A small audio embedding model, trained from scratch: waveform 16khz input, activation gelu.
Rows from block 5 of a small audio embedding model, named by matrix and row number. Rows with one number within an expert belong to one neuron, the router's apart. Each number is 128 + 24 x the weight over its row's rms, rounded and kept within 0 to 255. All counts start at 0. Numbers have three digits each. After the name is the row's rms in percent of the matrix's.
Before each expert's rows are labels from the 100 clips, of 14976, where the router gives the expert most weight on average: "loudest" is the band of the loudest frequency at the time of the peak. Only what is clearly more common there than usual is listed. The data: acted Russian speech (Dusha). In brackets: how many of the 100.
# router: slot weights (model.blocks.5.mlp.router.weight, 32x192, trained with AdamW), inputs 64-127
# up: expert up (model.blocks.5.mlp.up, 16x384x192), inputs 64-127
# down: expert down (model.blocks.5.mlp.down, 16x192x384, transposed), outputs 64-127

# expert 3
loudest: 250 to 500 Hz (60); 500 to 1000 Hz (37)
router.6 109:145168150142087112128132143163138137120135165128134114170124127115110155128121123101160121110072111140127146141142137131129173117095101136133147169141122136131116145110159134172098080119104103
router.7 105:150184138149090138134137140168145145137132144113161124173108118113116163135120109102156136106090117141130151164138140111125170107090096130126134164139130149127102133110167139174086082126124090
up.0 097:133173138122112107086093112155118134146156158135132135068093104122116163146113152076115127144108155129145147133113194126167135198155129131126113132129095164117100127133137160124121106152153152
down.0 091:120115080125089154132134142111094153145117098188144107110143135086152093088134116162172150106104119172145145127152124112123100144092105127135141127145117130132148124181090075134142121104144179
up.1 095:137110121160120124114101122077097130119141136114124119089154103109135132140121174144081179133140142173099161119146141141087124162152119097147134146189120136128098143112127113094115123093113129
down.1 089:156133122142139152122135088103169114138135146099102121106151125133133117112141159086140087154118097144152135151158173113134111133129100139147119130133101155121117135113136116143083137098102124
up.2 093:130130131119079129160103134118150113144126109125177164108088131157117120127156094139139169109133144114125116195104090121141146147135109161108152120169091129150146105113159134137131144160144104
down.2 098:124138174151116097140106139120165108123117154125095138129128138117099139167113095133117127132115080090114138111157131155091079102105104090172114122104143134140142118109151122146079135109134096
up.3 098:101105123133107158079152122133110114100139153109093153098175097079123134108142151115049135146130136173126145112118112146077072161173137123115156125160114141095077109125130111130124128101110172
down.3 098:160129123130145128109126095115159114134145153083143115151140130142154108111129146090169084133148111068142140181121129123130146082146098140137081147136129148105109163141128113183119142134097124
up.4 091:126104143155172183127091133133131149149109152138146123103120104162102123128150160149105147104138116137176156084137157110115129139107108120164125119117135133127142183107139127072116110106175151
down.4 107:118115112150109108126120133108139141145131119124105174123101113076136116156107157105143110126104074188109135141172128138085109142155122097157138146104126141128116111105154092110128127121140145
up.5 098:131149117139136127107096121168158129140150171107138124134097125103105153120136124115150118126132135127119155163156163089147144154156094112161136121105100153109127112143143176141099097123144126
down.5 094:112090105125117131114136157101123158137104109197136103099147136102127099106117160190164175103126128180121117089153123133168107158085163111125127125141121117150143093167164095107142126122126173
up.6 110:111106120107111150157130137089177142156085130137157116144098140139113129120169101137099137133113149102166086120157115128131129128089168127094137106173110100142155125097134130137117158193174101
down.6 101:153145152160128126164140125147123128108128145122147169127113177121098157131115121121106135168104126144108102109118133160105129109135098088155134110077104109161139110106107161131123113115169108
up.7 107:117160159176114130135159150102150143132110114129138096144077108107097148116115110134147109122118133159123116121111142187139139125090111155136114126164130130086131114112103156147158114147130145
down.7 099:106127117096160091185114148138087157088123110096145101160110110122105112093135090144127139114169153080155160116099123123145128119105149134108142117111149152096115139111172177113131114134113149
up.8 100:122134133126152129090082122155153143132160176127138118122083108107101141118135135114139128122117122140102144158147160105143140168121111102152154131123116186095131115132129181114088088135150138
down.8 091:101084110129137137120143149123128154170107134168165118104142113086128110113109151170144164118135134188129130086138127141159115170095131120104117153152118113138143094168190098098151139106135164
up.9 102:124148128142126119087090121165127154123148161123153132140115127106102142125128140120142117136098121120111147163142172087142140162138090112164135129132096165107145129143157185121108101149145127
down.9 096:131100108119142136130151165117137163155111129188142102103153120106135101105140149168167189118137128191120120087134140150153107169102150135123116122143118121139146108177154090111151132134120160
up.10 100:106087137139131112131136123121112126133090068132152162095128149155117137135148121134124122118094106114121160113072091154162117161131128157111108110155140126175129095185155146146187169158132116
down.10 094:159163166145099126190096135172099112111151129129137111137116126147127156177132141133095161140088120074142149101119149158114134134135099123141133122133120135144152113098096169142123123150101142
up.11 093:157103116156117158122126092130133117119138166142088135109140121139116136079153157162121149145118133158155156084094083101102118129139146089140111108122136164101127125129150083103144140109146159
down.11 095:144155108118147159135109118080169122128136139070124149120118093107133094109108177117151080156098100144112176190105136127118132094135090129137120167094152101152099099119103121142136130122143129
up.12 097:163206125155112095158135121152110142089124090135149111146089120087109163111120110127127105117113138162133119150129130131123182168155076145136109134122092167137113061143137151105124119141118145
down.12 103:123130152067113102139104180158089114096129128110107117152150159169097144098131068122149149103117135065144142101125140093163126132118117167091154132114158140105131123114124124091130109117147139
up.13 097:102083155148114145105128110122119115088135149126089134100187102101134132088144141129097159160136147152122159131149105159085070166163129138146155149144096150115118098122110126138119132110105166
down.13 081:157127116147155125125134094116167126118155138059139130136154108159155108123117156084141068104134123121140146177123125119111159097153132170138091125130132136119082154143127131165117137133079109
up.14 115:128081134122147113132164138125102146148131058103099122134135118116124134151133134102137127128119149159156068116098125170157097147138122173110115135117137130160115133106137139135156156090095142
down.14 106:089114136107112125123100101106107091116099149163120167132074119130117135133129118127084140126148131064102136116120118094094133140147173061121139103143144123127131144123147142135140123122107150

# expert 14
loudest: 4000 to 8000 Hz (33)
router.28 106:166135115140085141129089089199131132115155153084112113161116132135112169095075129117130145110090120140101124168167119127140145111127118128118141156139096131139123144128144131187101094132077090
router.29 101:169159124125104125113107090193149156120148166090121117146116143115102157118083146125130151109072113131106147138150172109115148109136103125119142137113101130158120142110139136163118085107097110
up.0 098:129111126115132114155146143114152141142110111131108128088082146191112111181182135139114121126148127120159104123111100127128122111119117110125183140153068129159121128114139151122133178165120108
down.0 101:111150125156168131130156111123140104099159137107149109105085141117104126155123149161083140191125136144140144115113128183092103126175139112192114098119153126148151107096068133143129114170154078
up.1 094:113108147119095120127172142081137156179083104154128128135112174190133115138151117159112151092171147162140138128075128126131104114116144159131208118133069140160134127120128152125142162131143070
down.1 088:111141128129123158126135090185155115097122102139120131102115109144116130147153128151100138166094153116155155134109109171108097119167141170144104074097103107129121088090085145129124135166144100
up.2 098:114097139093105126180143126137117137093130122132127114098087099126117134127132129139121139098109149167163106103124120158117098131107125153159141100139157083127108081134187132138128173146147162
down.2 102:110122118120102117147137096144113113103121100153121148135134098088142142108142094107105152096130184096153142154154112150089129123141121159123103158134142103082106105130123136141118139124159110
up.3 113:115073130108115109173145144132136150133127114130080116074117171178124113182164131129118119150171126155154092130113125149164129124122117138094183154141096121192112141120131189109116175135099122
down.3 108:099145133147155152135162116144121148106155143123133141128106101157097105180112126143080124167110138092158153077128087147048085158138109117159126138137161147119141110087078134146143135171146111
up.4 102:084074152121105136143151130180096156123124118115093086091102124156127155131143147092117124174130112154171055104101103120128113121152135151125119144128164107200126148125115136133121151122103160
down.4 094:108136143087117113181147119123102114088145117168148175121120125110100112136108135110076124114095131070134146151104079126099142137167142145132142126161132115134086180133107151105158128112148111
up.5 103:130110161107132124146109126173105165113119094163136096107128132131123129139118102115137117116133136117155061101107150160121137115122177120142113127113161075131148117150181124171132170139139144
down.5 101:109090141134071087138152116132135128127144107182146136158139139094120154156116103098117113126144140097099110144110099115141131126171140122106142125149116108075128137150134119145154129127177111
up.6 092:110087093070113100141120125133127173122111125119091146103123134198130153125166100108107108126146156148154078112108157154123108117112157150146148105105093116169152138139134138153111178153136121
down.6 096:130125136122122119139183104167140144123145095188134126140113126125120147166139107107102162141085166115117150116115118158118073097177165141102118133103107127099101113097101157165115153117132088
up.7 106:115063140085107121130143111128123152116127145128102148091118143201145142149160108110107093145157158135153064096103149148121110113124147158140154122132088133135130131139133156131133172151113114
down.7 102:105152135134146140131150080141135163133144114152148147114111130125115155181094111153105111158118163105108153089115126162099084122169138159099116122120151137114132112071091129150150150113119088
up.8 099:121076120129111107163163141074136170139119130158128159088116163167126120155152122132140162092139132141155124091106121137141133126087125141111192114142067107149125136123132157126132182164125115
down.8 109:116151140153153128109138106149117131116123107096114105128098115131111129141131152162089151200127135133157149108133115173091103117181135120176099085099129134133128119089093118149112092175151103
up.9 102:124108165090106114153110104165141126096142192168092109108141138132109143106155127111123139126147137160150181115149120096107104160097121152193158116119111105128123129117138102103126124094137166
down.9 104:129118158089121162100132134153157129102114058135131129133111119109134104080157156136133125102102158093102130158060145166093126090148139160128114138138132119086086122123112155127130149139130090
up.10 105:134164125115118115094123123146143118136155123102139140152095097083107180126112140114129099119116149141089138170147144099153118157152128128129127156103100147127117118107132161125114091123108109
down.10 095:146101107126129127155084150108139129148095166115116130120145113150135128096144130132181174117147104170138116128169159092156144143064109104110138133153119157169145101169175123116148112105093170
up.11 104:134141135123106127082133105124133116126129147091106165145095100073100192125104154103141122106109146122114121156138148097153113134123104115133108147098095142116114117095122155132101100113115094
down.11 091:153104112138119132133083174111129144162112146096111103100141129146131124115125146130154167127157106169107109100181128105146134154050112099138137122132115174150124097166184094103111125111081172
up.12 098:108087153092114131180109108169118161117125160133089109099158153143108168092153143130087133151132132155151115094163123143118127117104137161146149102118107110174138136110154103127124159106116167
down.12 100:123126160129095090108142106112131125108136069160150175149131091103120125106119133127122109080113170113104118153108113135124105090171132149131130161103147089086068136100128126141130120088129092
up.13 101:110066121100134130157124163125104154113116117146098113093112138137143139121171094126131158108154128147137109089154114170162105119148134115177143135136124087177131116132142155137130186091143172
down.13 110:121119111106129140132162076204125127153128096146128118129113154091116124133148137087099156151087164131141125174118116162085117122192115151100150133115112114098102164112099146138129147152162086
up.14 091:098092146112100135136144135146109141092128098136104120089099160132129138099136133132129113099125134134139066109099093176124116123129169150118125105123157088154128118129154135162139185121158138
down.14 086:138140116113068093147140099125121121124127131166129109170105102101113165149110118076118150091149150112144120174118099119123150147163134185100139133132156102098093153161100111139133165140146139

# expert 2
loudest: 250 to 500 Hz (62)
router.4 113:110120156185108101143114155153108105101119151144129119171097108158141158105103104131130126109126097119150139112179151150166171132107126144132121113160154157132115133103166097148140112106156118
router.5 102:090141172183104096137133158152111116115130154125148121181101094137129158097100104143135130095116109102153121129164144132157181156090120129148110131138146141132113099096147108128109111111124111
up.0 099:106121077123101116140107154154113130116151173121125155125090161123111106133115134129104127120111106129101156113142130121102167106136113074085174146131133135150155136087108156131125118155100153
down.0 093:127123114112117114127131106125155119124149099182143136162148139067169128107151141149127115115160103122164160168127134141152109109128118141141127120108143097155063118182137163112118164174138118
up.1 092:127142132107122138143092123125140161122139178103139120158117156146130141105129149134152139126126132164077157154130154102116152139113100097130167152121112110103138135120124119105107101163138155
down.1 100:105134130094121137132127106129099147135182132134137130124131151090161138127121172140124071134091135106173176150135152185178112121133128126101139149086171089158095123125124158109110159142092132
up.2 092:133123141151132085108129134169162131140118063123152128140112104136099117146084134110128128122121145108185132106145120142141152142128093156143075105139131158139117134136133149158169144109111108
down.2 092:158136153134135144149142136144109091107102115041096137105150137150139114098149107127111160093130113140081114125136093102124163154101082091102121112109106136122160102125136107118092090086190119
up.3 097:125109124153145124124151113044077112122129138116143146144130123146150157097163130132146153132133154113112070156152087106122085111127196110098142113141132088141152127116122101122122156135103116
down.3 107:133163114146135147099126125116169139121160189133135117114123103099085128163119146093088121157096138134190137123132137094120113144152151121133162139156112144118114206100121108133168165153121173
up.4 100:136079127151141124128149138163116137134156057106088112137167100121117153142092134117175136130144134142141141098090141146149094137165125182116086117154116140146157136097125135143134119102118124
down.4 110:138155131139164136102122120131127131126082119090116126121113124126157099103094106125117099160149116118100088102102105107091139163141100067125118114142147149092101125094083090171148131145171101
up.5 093:127119112120121137147081125074122177104147153100108191107121127109125159138125162143121137155126132135113149130142099135102104111157157110065149143170151082173112117117098077150140134111113163
down.5 099:109136098119139141132133136122141140140146146161149102124103146065126103143145162095111080148108108104171108150119163154126126049127107147173147128164102097119127160144103115111124173164107169
up.6 092:127143124144124129135089129082105142102127141129145167134111138104157141115147168120139130150097135121098131141139079128098081069126161088072168117137108118132128147135093098131144147114095148
down.6 091:126171078124146135157106131140124166132166151135144098108150121088147114158160154123124080161124098088201145147109160096136126110140115106153147154159105128130135207136106138108146163129135147
up.7 094:119153112113143137156150123144135157151145158101144105138082122137119114131151107122153118130110100153118140197163166123137151129133135088103167121115099107141154117133153127153104094167125161
down.7 093:131138118122114110120118115139144119126171125103129163111110130092152122117140160140138117115091114109173180153176132147115105098158139112142172148105152103154090054124107158105139125103101101
up.8 113:119161103120122147141120142191144145137156169130117110110076142106123154139135132128118127124104093152129140168156170126124161137129126107144158115125113130119164129155166173124088072160119162
down.8 099:159093106110115112124137106156124135164172104136128112132129164126137167082163147158158150091110132151101178154124135143148095148109166133108118129106133143149103059154161163113121152113095104
up.9 105:133128107133148154134102154163119106139137211106118144152100142126135116110173127124129090129124113139122128138128144127133171122125126082116172120146109099129184115102140108129101113154156164
down.9 104:133173117104123130140132105102142115152136145168123156120120131133144178159144146148147121116109139126138171123160139136165108103150144148127139149098134120174121126157176157119109138149106110
up.10 101:126109125164153163139106117148127108103119184118147103132109160116121142106119134118136078136153101142119135143085142141137148162127093064142176121115151101099148131150109125103113125155157144
down.10 112:106134112083133105169134112114132126141155118120097190124121126155188157116134122133143120119126114127139169108155130134151162091121157106148129159126141118160096096093166144143105126081107098
up.11 092:129125102121157121142109137131151154143168151124093151129133167142155132158139178162180121107128164140111156113146082141120131128116081110119147151165127109094148148109122100127125110182157124
down.11 103:101132125120144159130139125155128164128120113099129187146133156087149133099151160094084132143111139119157163147107120145151111081094131126150155157139145109142087146143148101134123178132128170
up.12 097:147147154163155109140118119099109132133107144092134144162132126172134137133193096126149127132113153117118085210142119097090114124127191115130143072093120113127133118124079113104100172140116115
down.12 094:133150143097115124110116122137141166128187163127170080116162119091116137161148148100108073139130152132158113122116172075112130145143147089132160139142095149154125185094093119093166160120084121
up.13 117:130146115152115134141091151181135130139137161118128127129099145090122171155133122143104107154101102152151121169154170105108164161142113097135158118106110144137153143148154158121104071135116177
down.13 106:142100107131120120148148127144128134145152099163138109145160114139153149114161134168166151091132125149088165166132089131136100142095133167152101112105122153176119063159146169127139156142104105
up.14 108:127146125127131136136116129170141119118137201124115134152087144127124118119156134107098119111125118171128149137143188115094158127130101104145154125115130133113174163127178136105093092163113165
down.14 114:128137082124095102168136108139129142157131123166145115163120120132155132133140143166130147106111123133100173145124119175178109089124144163141112125100123122170112094181142184083134141142139127

# expert 5
loudest: 250 to 500 Hz (73)
router.10 109:163157154153076098112120124166136123116136155090125129185134104127102160124099115100172150109084110111110157138140156126138158108089118142118125166141128141131108122089160147172100103108092080
router.11 112:148161165148094108103112132161154138131130160095140114189121113117109154120108118109134135088077115119110148150158135117150162102112112114136142155112111151120105137115155140177114093099112086
up.0 100:144144106121160130057110140178150131133132192125140130132089106103111145156107145120092098094139129130120146154129142113120130146137120125147112150106134156084133112074120146086079099111135135
down.0 105:115086109135100134140127174115119147161116137168116134113159144139130141118149115177149124101116098164112087141153111123141133154097119109123116144142109108117179115164168090123128125081162145
up.1 095:144168132106147139114118118185130121141158171116138139151060132087085131113087121154134100117104112127105158159177159086122105156132096142154135126118099169102161100139127135101094101145166136
down.1 098:107093152147108153112132192149099151162096128162125111130194131107129127075137140155113158129133124166119108137144117100155127123107133128109147155132101138130157095149171102100135145079146157
up.2 118:111035122112141143125163116131102141095150104123103120113167134137101140146101156144154149116123121141123074106106108175112081123158147163107124122127102120151141118129139147123129146098097131
down.2 107:094160118098125149096108114163133092158156125113124130077091119113132149136144142082067056146122113107106159131112122143113131124143101125156128129128132129155087159126128107154125140124154109
up.3 097:116097157147091131115128123101144104103139140113093113121175106143131130108145157097074152163082126179109176106118104142100102158161105108129132147190138124142092121133110138118132109120100167
down.3 087:139160127120147136117119118113163115129165141087122124145168128134147118107140160120152058140147094116133177161080139117127110112166102168118098115143138155106110138135150123139091145152131100
up.4 098:108147150146099083185162121099132132121107058126150113122127133130137116135125085103152116115114119139126104106107140156169130123147153157129107129124147117126117109123157147168135131129154124
down.4 085:142146128098146074166159119146092127072165115116127150144076138145119101127165137087127160099156173078154126117138115121123161149114123141098163120140136113115108145118142149107136151134117159
up.5 088:128149130099152118113127120194156138134122171140141130184083127123110134093108111128109099112126112126121128188194167086139095138121097124132161156133085157099151109131112124122102110152144139
down.5 101:117104134146125143142115172138109154146109140133119132143173150112121163104109130179117136125112126188125106122134131131152145141108128109161107145109116098143152098116154126128122152055133138
up.6 104:098113095154127118155131097057135167134136092154135145135153155160140151097143103179171124122119149135124120130106129128146116127125151172087152092124134141205139110153175179143175141142114076
down.6 107:128177162164108139129118131168167115119115141106128118125091140123075145142132163126095147174072106158151153119117134145108116133149113130127110123132116129148118140069087133155093148130117137
up.7 102:114127165123109099172155112114113132124134075129124117133121114137133145138114087112153141127120127104130112107100141151134138118126140163118104145123149108110117084117174131154140147137161125
down.7 096:110134164133138109148170103097122133075142094119119148132094142156136093123133099084129166103167172086149097109148108100109152152131152137075118123093148123123097149128157111096154133130118136
up.8 100:160216139129103105131140135116156157108133107159166117121068103109126168124123111122140111121145112128127087157136170150194157161150121150127149143111098123084133098144116109126129117137130107
down.8 112:146125175100147103161132171115096136116161136067106125161135151140106098097141095168116113142117144126134106098156126146133104099091093146123091149143139139135162106116137146143125149119172147
up.9 092:162203112150126127127119112169157131127154131154143113124091134064116126080116113125142104167134114135094142162119181100140110162147094153141136115127096157116179098168130115108129106146134119
down.9 112:123103141087097153165105157149104123133121135095137128132171148123093112105134105166101128151095132156162133117150103117151112116118127149110097164159156108160119116128138123121112148065196126
up.10 103:136108123172097141136098133111137130109168163110127136097108117149131114126117180154121133124141150169121177103110136128142135159125107085183135158152121156125145178138135121099148084106163114
down.10 105:106097108117136122112101136106168145142147101149122181116133124102141124108149150097151109161090093138141178122158144157124099155126087142135116164143101152121136116155124093112092121102183114
up.11 089:140157138113137123108123123177152133156142194130135129142081130118099126116100145131113118125120100136113148182194160085140124165132100116160144119106093156070135125115120139110101101149148134
down.11 088:125081115146107127125126176109128154144099149156145118124177140132125148093158134173142161115111116186117096141156120137144129138101126104136129134096103133118159111136158112126118130090130161
up.12 104:126091122108097154105111129097139105107130155131085136081165094115092108096158116139087156141125148174148170101147105143125131170115114097156136135173124116120097120134118128108123149117142165
down.12 101:134159116153126130126108119157187102138120111084134145164162117108138090126106145123101108140124134098122155170089118132126142070161111170137098128147142149101113149175112144146113150178110081
up.13 101:119085150134137129145114119093167158118152101142117133158153131182095120098138128169142106129137136119153131101154117089106101108103113137104182109127089162151180118128135098112124135168141110
down.13 109:091192147113112146100129097149148137136125118097138140100121115090139146124102130131120130155091130159151145204138114122132124136131103146152104129094161102131094106101114157129097156135150076
up.14 099:101111153126107136152107118089158178168105165157132139132101120172150137090147096177147184119129131136139156130145128144163136133101102142089187094140112149189157116155138126127112127159174099
down.14 097:129139147130117160158116131167169095145111106079131159134161136090090165142120155148147108177077075159131158125135139151114129138141105150130124157134094105145135096122059136127069158112136138

# expert 6
loudest: 500 to 1000 Hz (29)
router.12 105:157162139147086113133111150168146137127140161125145122185122111107105148110095095095152137097107088133128150138147145099143159108072104128154147178119131162119100130119141140160097089128114090
router.13 106:139163129135090113124119151146144129112129164140158126192139111112096156117116115102144134112109082130133160146134132113140167120092103137162136175139110140121096122114135132177111088097121085
up.0 103:136128124125108123099106154186158166152169174132159149163101115156115111113131137131157116110129125121124187149172168130149112153135102112120145140135116143080122152130122191109111069122154117
down.0 097:127084100108124131137122128096149124145096153184134104106105136130115137108140092155129159115158120184168101112111127115148131181097162130103164116138126118137163113169156115126148129090108151
up.1 099:132081128142146110094140125070106126102149094133134160087171124104092130164101136131178141112126127146115099137101144107124130116157136163112135152101123135167129117128139166191140105106130159
down.1 100:126095126128096137116122128174095148108143126126083089143133112175148107159122166131094136123096126086103161119141133127137084118131125140160131121158122173161148147147116121129119142162101146
up.2 093:118147139155105093165165117120118135103099072147132133107118120130117121150118096134150110114098128137129086096083121150166120151138103165106097148131125161161117097132163169176149162108120144
down.2 094:126117136107119140171107136174075135096137103134124120134128158154123116123126135142116187103141170040123171102137145094146128123106162132091102106122131145115125129080112140112134122158121164
up.3 107:105100135105139115171131173099174147143086110144158128152115172157124128117179099138135187110152147133172120136119097126123153139104153145108142118169102123147140137091157153145146166170157098
down.3 101:173130170136117121168138115118113136137109111112134134124133119132081164152121123150111095153091114159106126123130146146090109097143090093139130097104122139136151099109112129142125128118153117
up.4 109:139066113134180127132125144110145136089138113155123134100152148152100149116109162161140160107130131149168111115115104117083090113126146165109129125116083126170154160128158129111156156127087133
down.4 104:129172144157123130125179096134140123149123120108127154153113115090146135143118131108097073134110067086092166164139103112100140137156091105181141127122135138097098124091120127155163135152144111
up.5 090:145093138156116107109092118101150092089161162102123174118128134116145159135104173134146102145131092165119142089109136111101086137112109112116134141133144159140104171099134118101150088104101118
down.5 095:144152104114142135113151108103162146120119153160137128141130110129153107146146174085170091116117085156161132155150173124100131146173090157167127140105084130117114143176100126139122130115115081
up.6 104:111113137137164091125146098069125134106100074124156141092179155148126154149105120144126125119125133096139118109077097145117087148126134183124093126106115127153101122154176149152144147100133143
down.6 105:133131132148115135124109128147097115090147136089116145087107120132139149170106144121126163107128121064090162084111101122135133123133132122144118136130162157122157143102096128142131118196079130
up.7 099:108092151113109146115155152098118113093065093134105168139102113127094118146144111135114120129151123134138135080086108142141073143108158165128100132136155151135119098097122133147133168131120157
down.7 098:104149139149164112148120103140116128133135096123152108143110089119158099158125126105134123140138113102181167171091126124125132134138119182148112110144157131096137142106094128136132152137102111
up.8 100:122114128121120102129149107089128132121099071116149166129162143133128135130108124118131150108132127120161114103056104129125116126160156171120123155105135109129099103146168136182145163106139133
down.8 100:147133154131127115134093125144068131078168138089104125069119127152134125160116119126097136127138145062095131056122128128133147114121132147118109112141154162126141143085115122126126103194081159
up.9 106:141120136142118120095081128164158122147138161136169152079094132127114111128119172104107132122115127132103146122118170142163126151138104090143127140121131167102125158103124150092105099128146107
down.9 106:130113051127098150131107152100161143148109127186122109115120131119131122111134128130173125109116113171135117118138156127141124205124098123129145140148115114150141117171129103136135136086133129
up.10 099:105163138165090091142168118127121146099127095145132120120103076129073098142119120133128122116136130147069109092118149122157144161140133165119086109140105171138130080125117136123137145149112152
down.10 091:126130129092137128160124154140089149099125108090165113164125143114092134090131119127127139119089182078161153122126137124169137102079129164107129142143144134122113131109122118115116138133169146
up.11 104:107074098134176124107135155082129124126095082173148159108125148115123144104143150139162150113117137121168123124108095150104080133142151167126141119135089117168134148117141173108113151121132106
down.11 106:139165181148116127116137089134135113098134130121116134111106106127134133148126140124060117171093106120103152113154128142124142147144112135160132122106156124108137157083094177155154127189148132
up.12 100:145159132134128142089096135195156135135146165124145141124081130119087131126133139132147139113143107115107142166149187110136120143136092124137141123131103158094144132125135179131096078136162110
down.12 095:114092090120104133120129153096140152157094136207130098132141151137133138107157118155151169105123138176131113107111132121148121178114160121104160139140119128142152086178173107114136117096130156
up.13 092:143186153177135103140142100141134171109147070146130104131096122090125140124129090135171096105118134118102109163106139145129154109159125151129114141110108140146103092159138162173147168151112131
down.13 101:160113141091120080157121155144065141128140169120119112164169161140129138117118106158125125128113196084095132084128131141138068115100129155100126113113132185128167113087123132137129098136130143
up.14 096:148126130147086113115142099102118127105120040142151099120106105100081103134107101112126116113121143141106127106072138138142131128156116138158109153129156115105106094145138129160134151137126144
down.14 098:101104162105139125147121141154092145090124147110105147145147143157121120086130098161100158129109168081123128113111113090148121094115146152089132136128115171113139134114148149111127101153146154

# expert 7
loudest: 500 to 1000 Hz (43); 1000 to 2000 Hz (25)
router.14 104:162136117142111133124126128176152151131175134129101119148082166132119124139100100100165119146106105151125144121168158142127153117097089136135184155133119118143153151107152147176114094116146114
router.15 103:158123136144106123133114125183150136143159135117117111155083155146111130131092135109139126137112098165119135111151149141122180129101075135103168160150120131127150151075166143173132094131142093
up.0 097:137142124124121122105103126155137146141146146114133119122117082110112141131116146110145134125119119119104135129111144113143124124116083094113110115117097171153101098131154182144111107129108116
down.0 096:114101112110114135135091154107092122147103141128102110101108138118123139097139155092167150096156107124152141115142127128152143123081179158125125122166112109160140072144166094128111148111087146
up.1 104:157131113121089137184156146129105135109138151161126122085120130126128164114157109144105132133117129156173139139131080162140110123118125158120154157179134064136130117065107137143109146078159131
down.1 095:125135142144110164086140130125153123126126157092100158155128137169131119146147108105185131146138130138129163138136134104109110172112102124117153128085159143133136140113118136144085093153142136
up.2 099:123125076115092095132140154128139104101117162133166073134090109111091120112136081112129126146110130150103167147131121188156162103098115138113144131156124088099118105119122113145128105097136123
down.2 113:110135134144123162093133123143129134128161162113109141130155126117128128142135126110130103108132142089152144137119117071182093138114119121090141127095193137160125092134162133145082102141121180
up.3 090:103127137132112131166135136086144180131111130159169143149102133157135110133143134136082165120102131129124097131114140134129168118097110165113181110178089123150104099149128150112114156155141093
down.3 094:152118131161112138136152125142108092133148087099131118117130165142090178106154142162117152151080174117157125136128122159099107109125114119159160110108125118141166090096091075149137114146143089
up.4 096:109095143123111135169142155082155174150117109139160145131097115158122141148137147149092141114118172111126088133133116125107147133098136149105162129188103110150125128117142137141101163192130098
down.4 099:162131132147140147137167126140123120126143109103157114131133142131112152141138129167111168162089132123163127126116134179092104093130135103146155107137116119148157089139058087132121106138129098
up.5 088:104139109153124116105099111115133099104111147141110109151123110106131144118120111113100099142112114114091144154094142113127137095140105125106135125130103130138116133146155177157118080121155123
down.5 097:122090095129126115143113147156083087158124107101106138106128148123136141125163136098180158072137140118128140107138123124188121100107156135138114147138113136146161114120080088141107131151120125
up.6 092:140149117114133123110100113164147144141129113097132123150107116109117147129118113106141135130111137126093145146118146101127127112121102102138105146109080156145117115145153168158106093121116118
down.6 097:127085089118143153139092160128088113143098126130091109091132130129130139093146161129148130080161104141140127125139128133183152129099177149120095126161111137155155071114152116143130133109084152
up.7 113:104127131122102168133114130146124109110118177150102098126150135108117168097143127110118179139170119163123202114143120134150072171147112135189155120144126099152112133130113090121111105121144153
down.7 103:144115145108113133091135164161120128118130098074123151152141124088109112099153175067125121116134145106095155160140129122125123123143128146104108153087142159107101124153139106138067160166121112
up.8 107:119125082131084115156132108128108153138137132155176130101166122132141154115133119104127107113134141161138125148089114131127096117110120150121172097139082072125159128126116116156134131109165118
down.8 112:128137169125125149148165152171113122153124124070109152129138134162097144104135111156126169150107183105078130150137137152136141130094119115123122149123124147085107115086126153127078115147147104
up.9 114:132089134096113126177161131117103146155130123141089119059130150112102137130162114141114136111102155184159119154149082142143081118115140141141146135154146088118124140076130125137107156110160110
down.9 097:136165114143101165081152132143172119119136157136088185150107145112138151116108090116139145148126136132126155144124116139103126150108092152117139131109171142129112136147148127140114113120119130
up.10 097:149180115114138117075111110165174103136133154107158126126116119134114128118123149100148115147113110141105175110136161126122117172104098104140102137138111161119141113149146172134119100140154121
down.10 099:112097103116109150143124154128103128150103109135094126116122136092129141076121157097156108066159121114148148139125122119159141119114149149105146149123111116118117059163130109126086159128111135
up.11 099:140106141114087126152193114115112124138163135145105128090153168125117142113147125131122129131084132176130104148121107128115092119114141173119145113146146117137150133093110126133135127109156114
down.11 096:100139172169110133101121136167155129137142146123131142121105133163132130108117093114149145138156109120111138151142128088143126150080136145151140126106166158113130152143176107167119113114126135
up.12 100:111122135149164151131133135175142106116100129099150081152078098118123093116155140137147152104121108138117143114085139113154106172162107131146119137064133134100118136123141119096144144165136143
down.12 106:108141107102133102146091110060141147084097135159136125113140106102147084170102132100098097134106124120141154115118135106125141141180104118137144146149125136159121127128132154106167131110170135
up.13 090:124094139141125148148159122086158156135121112162138158099093133143139115157160145145081103124126162107133072098129115112104151140094138126107181105155083120149106137133145151151108170185125104
down.13 100:161119152140149149127146126125145127128141122094181110108148143138097166131131140131096142153094123118142126129111117171089115096136120123150141119147130122128185117119076101140144122137118093
up.14 104:112120113113093114173174129139098138147156115131090135077121141144126162136144122135123132117121157173156111154110089140134087134123150173118134123155129072137129118092122120134125178120153101
down.14 096:101170153129102121107109106121209125132121148135131163145127157129100124101100096106129123152153133115105168118167150102105102129105100154138124146130149138104128142120148121133122114131129145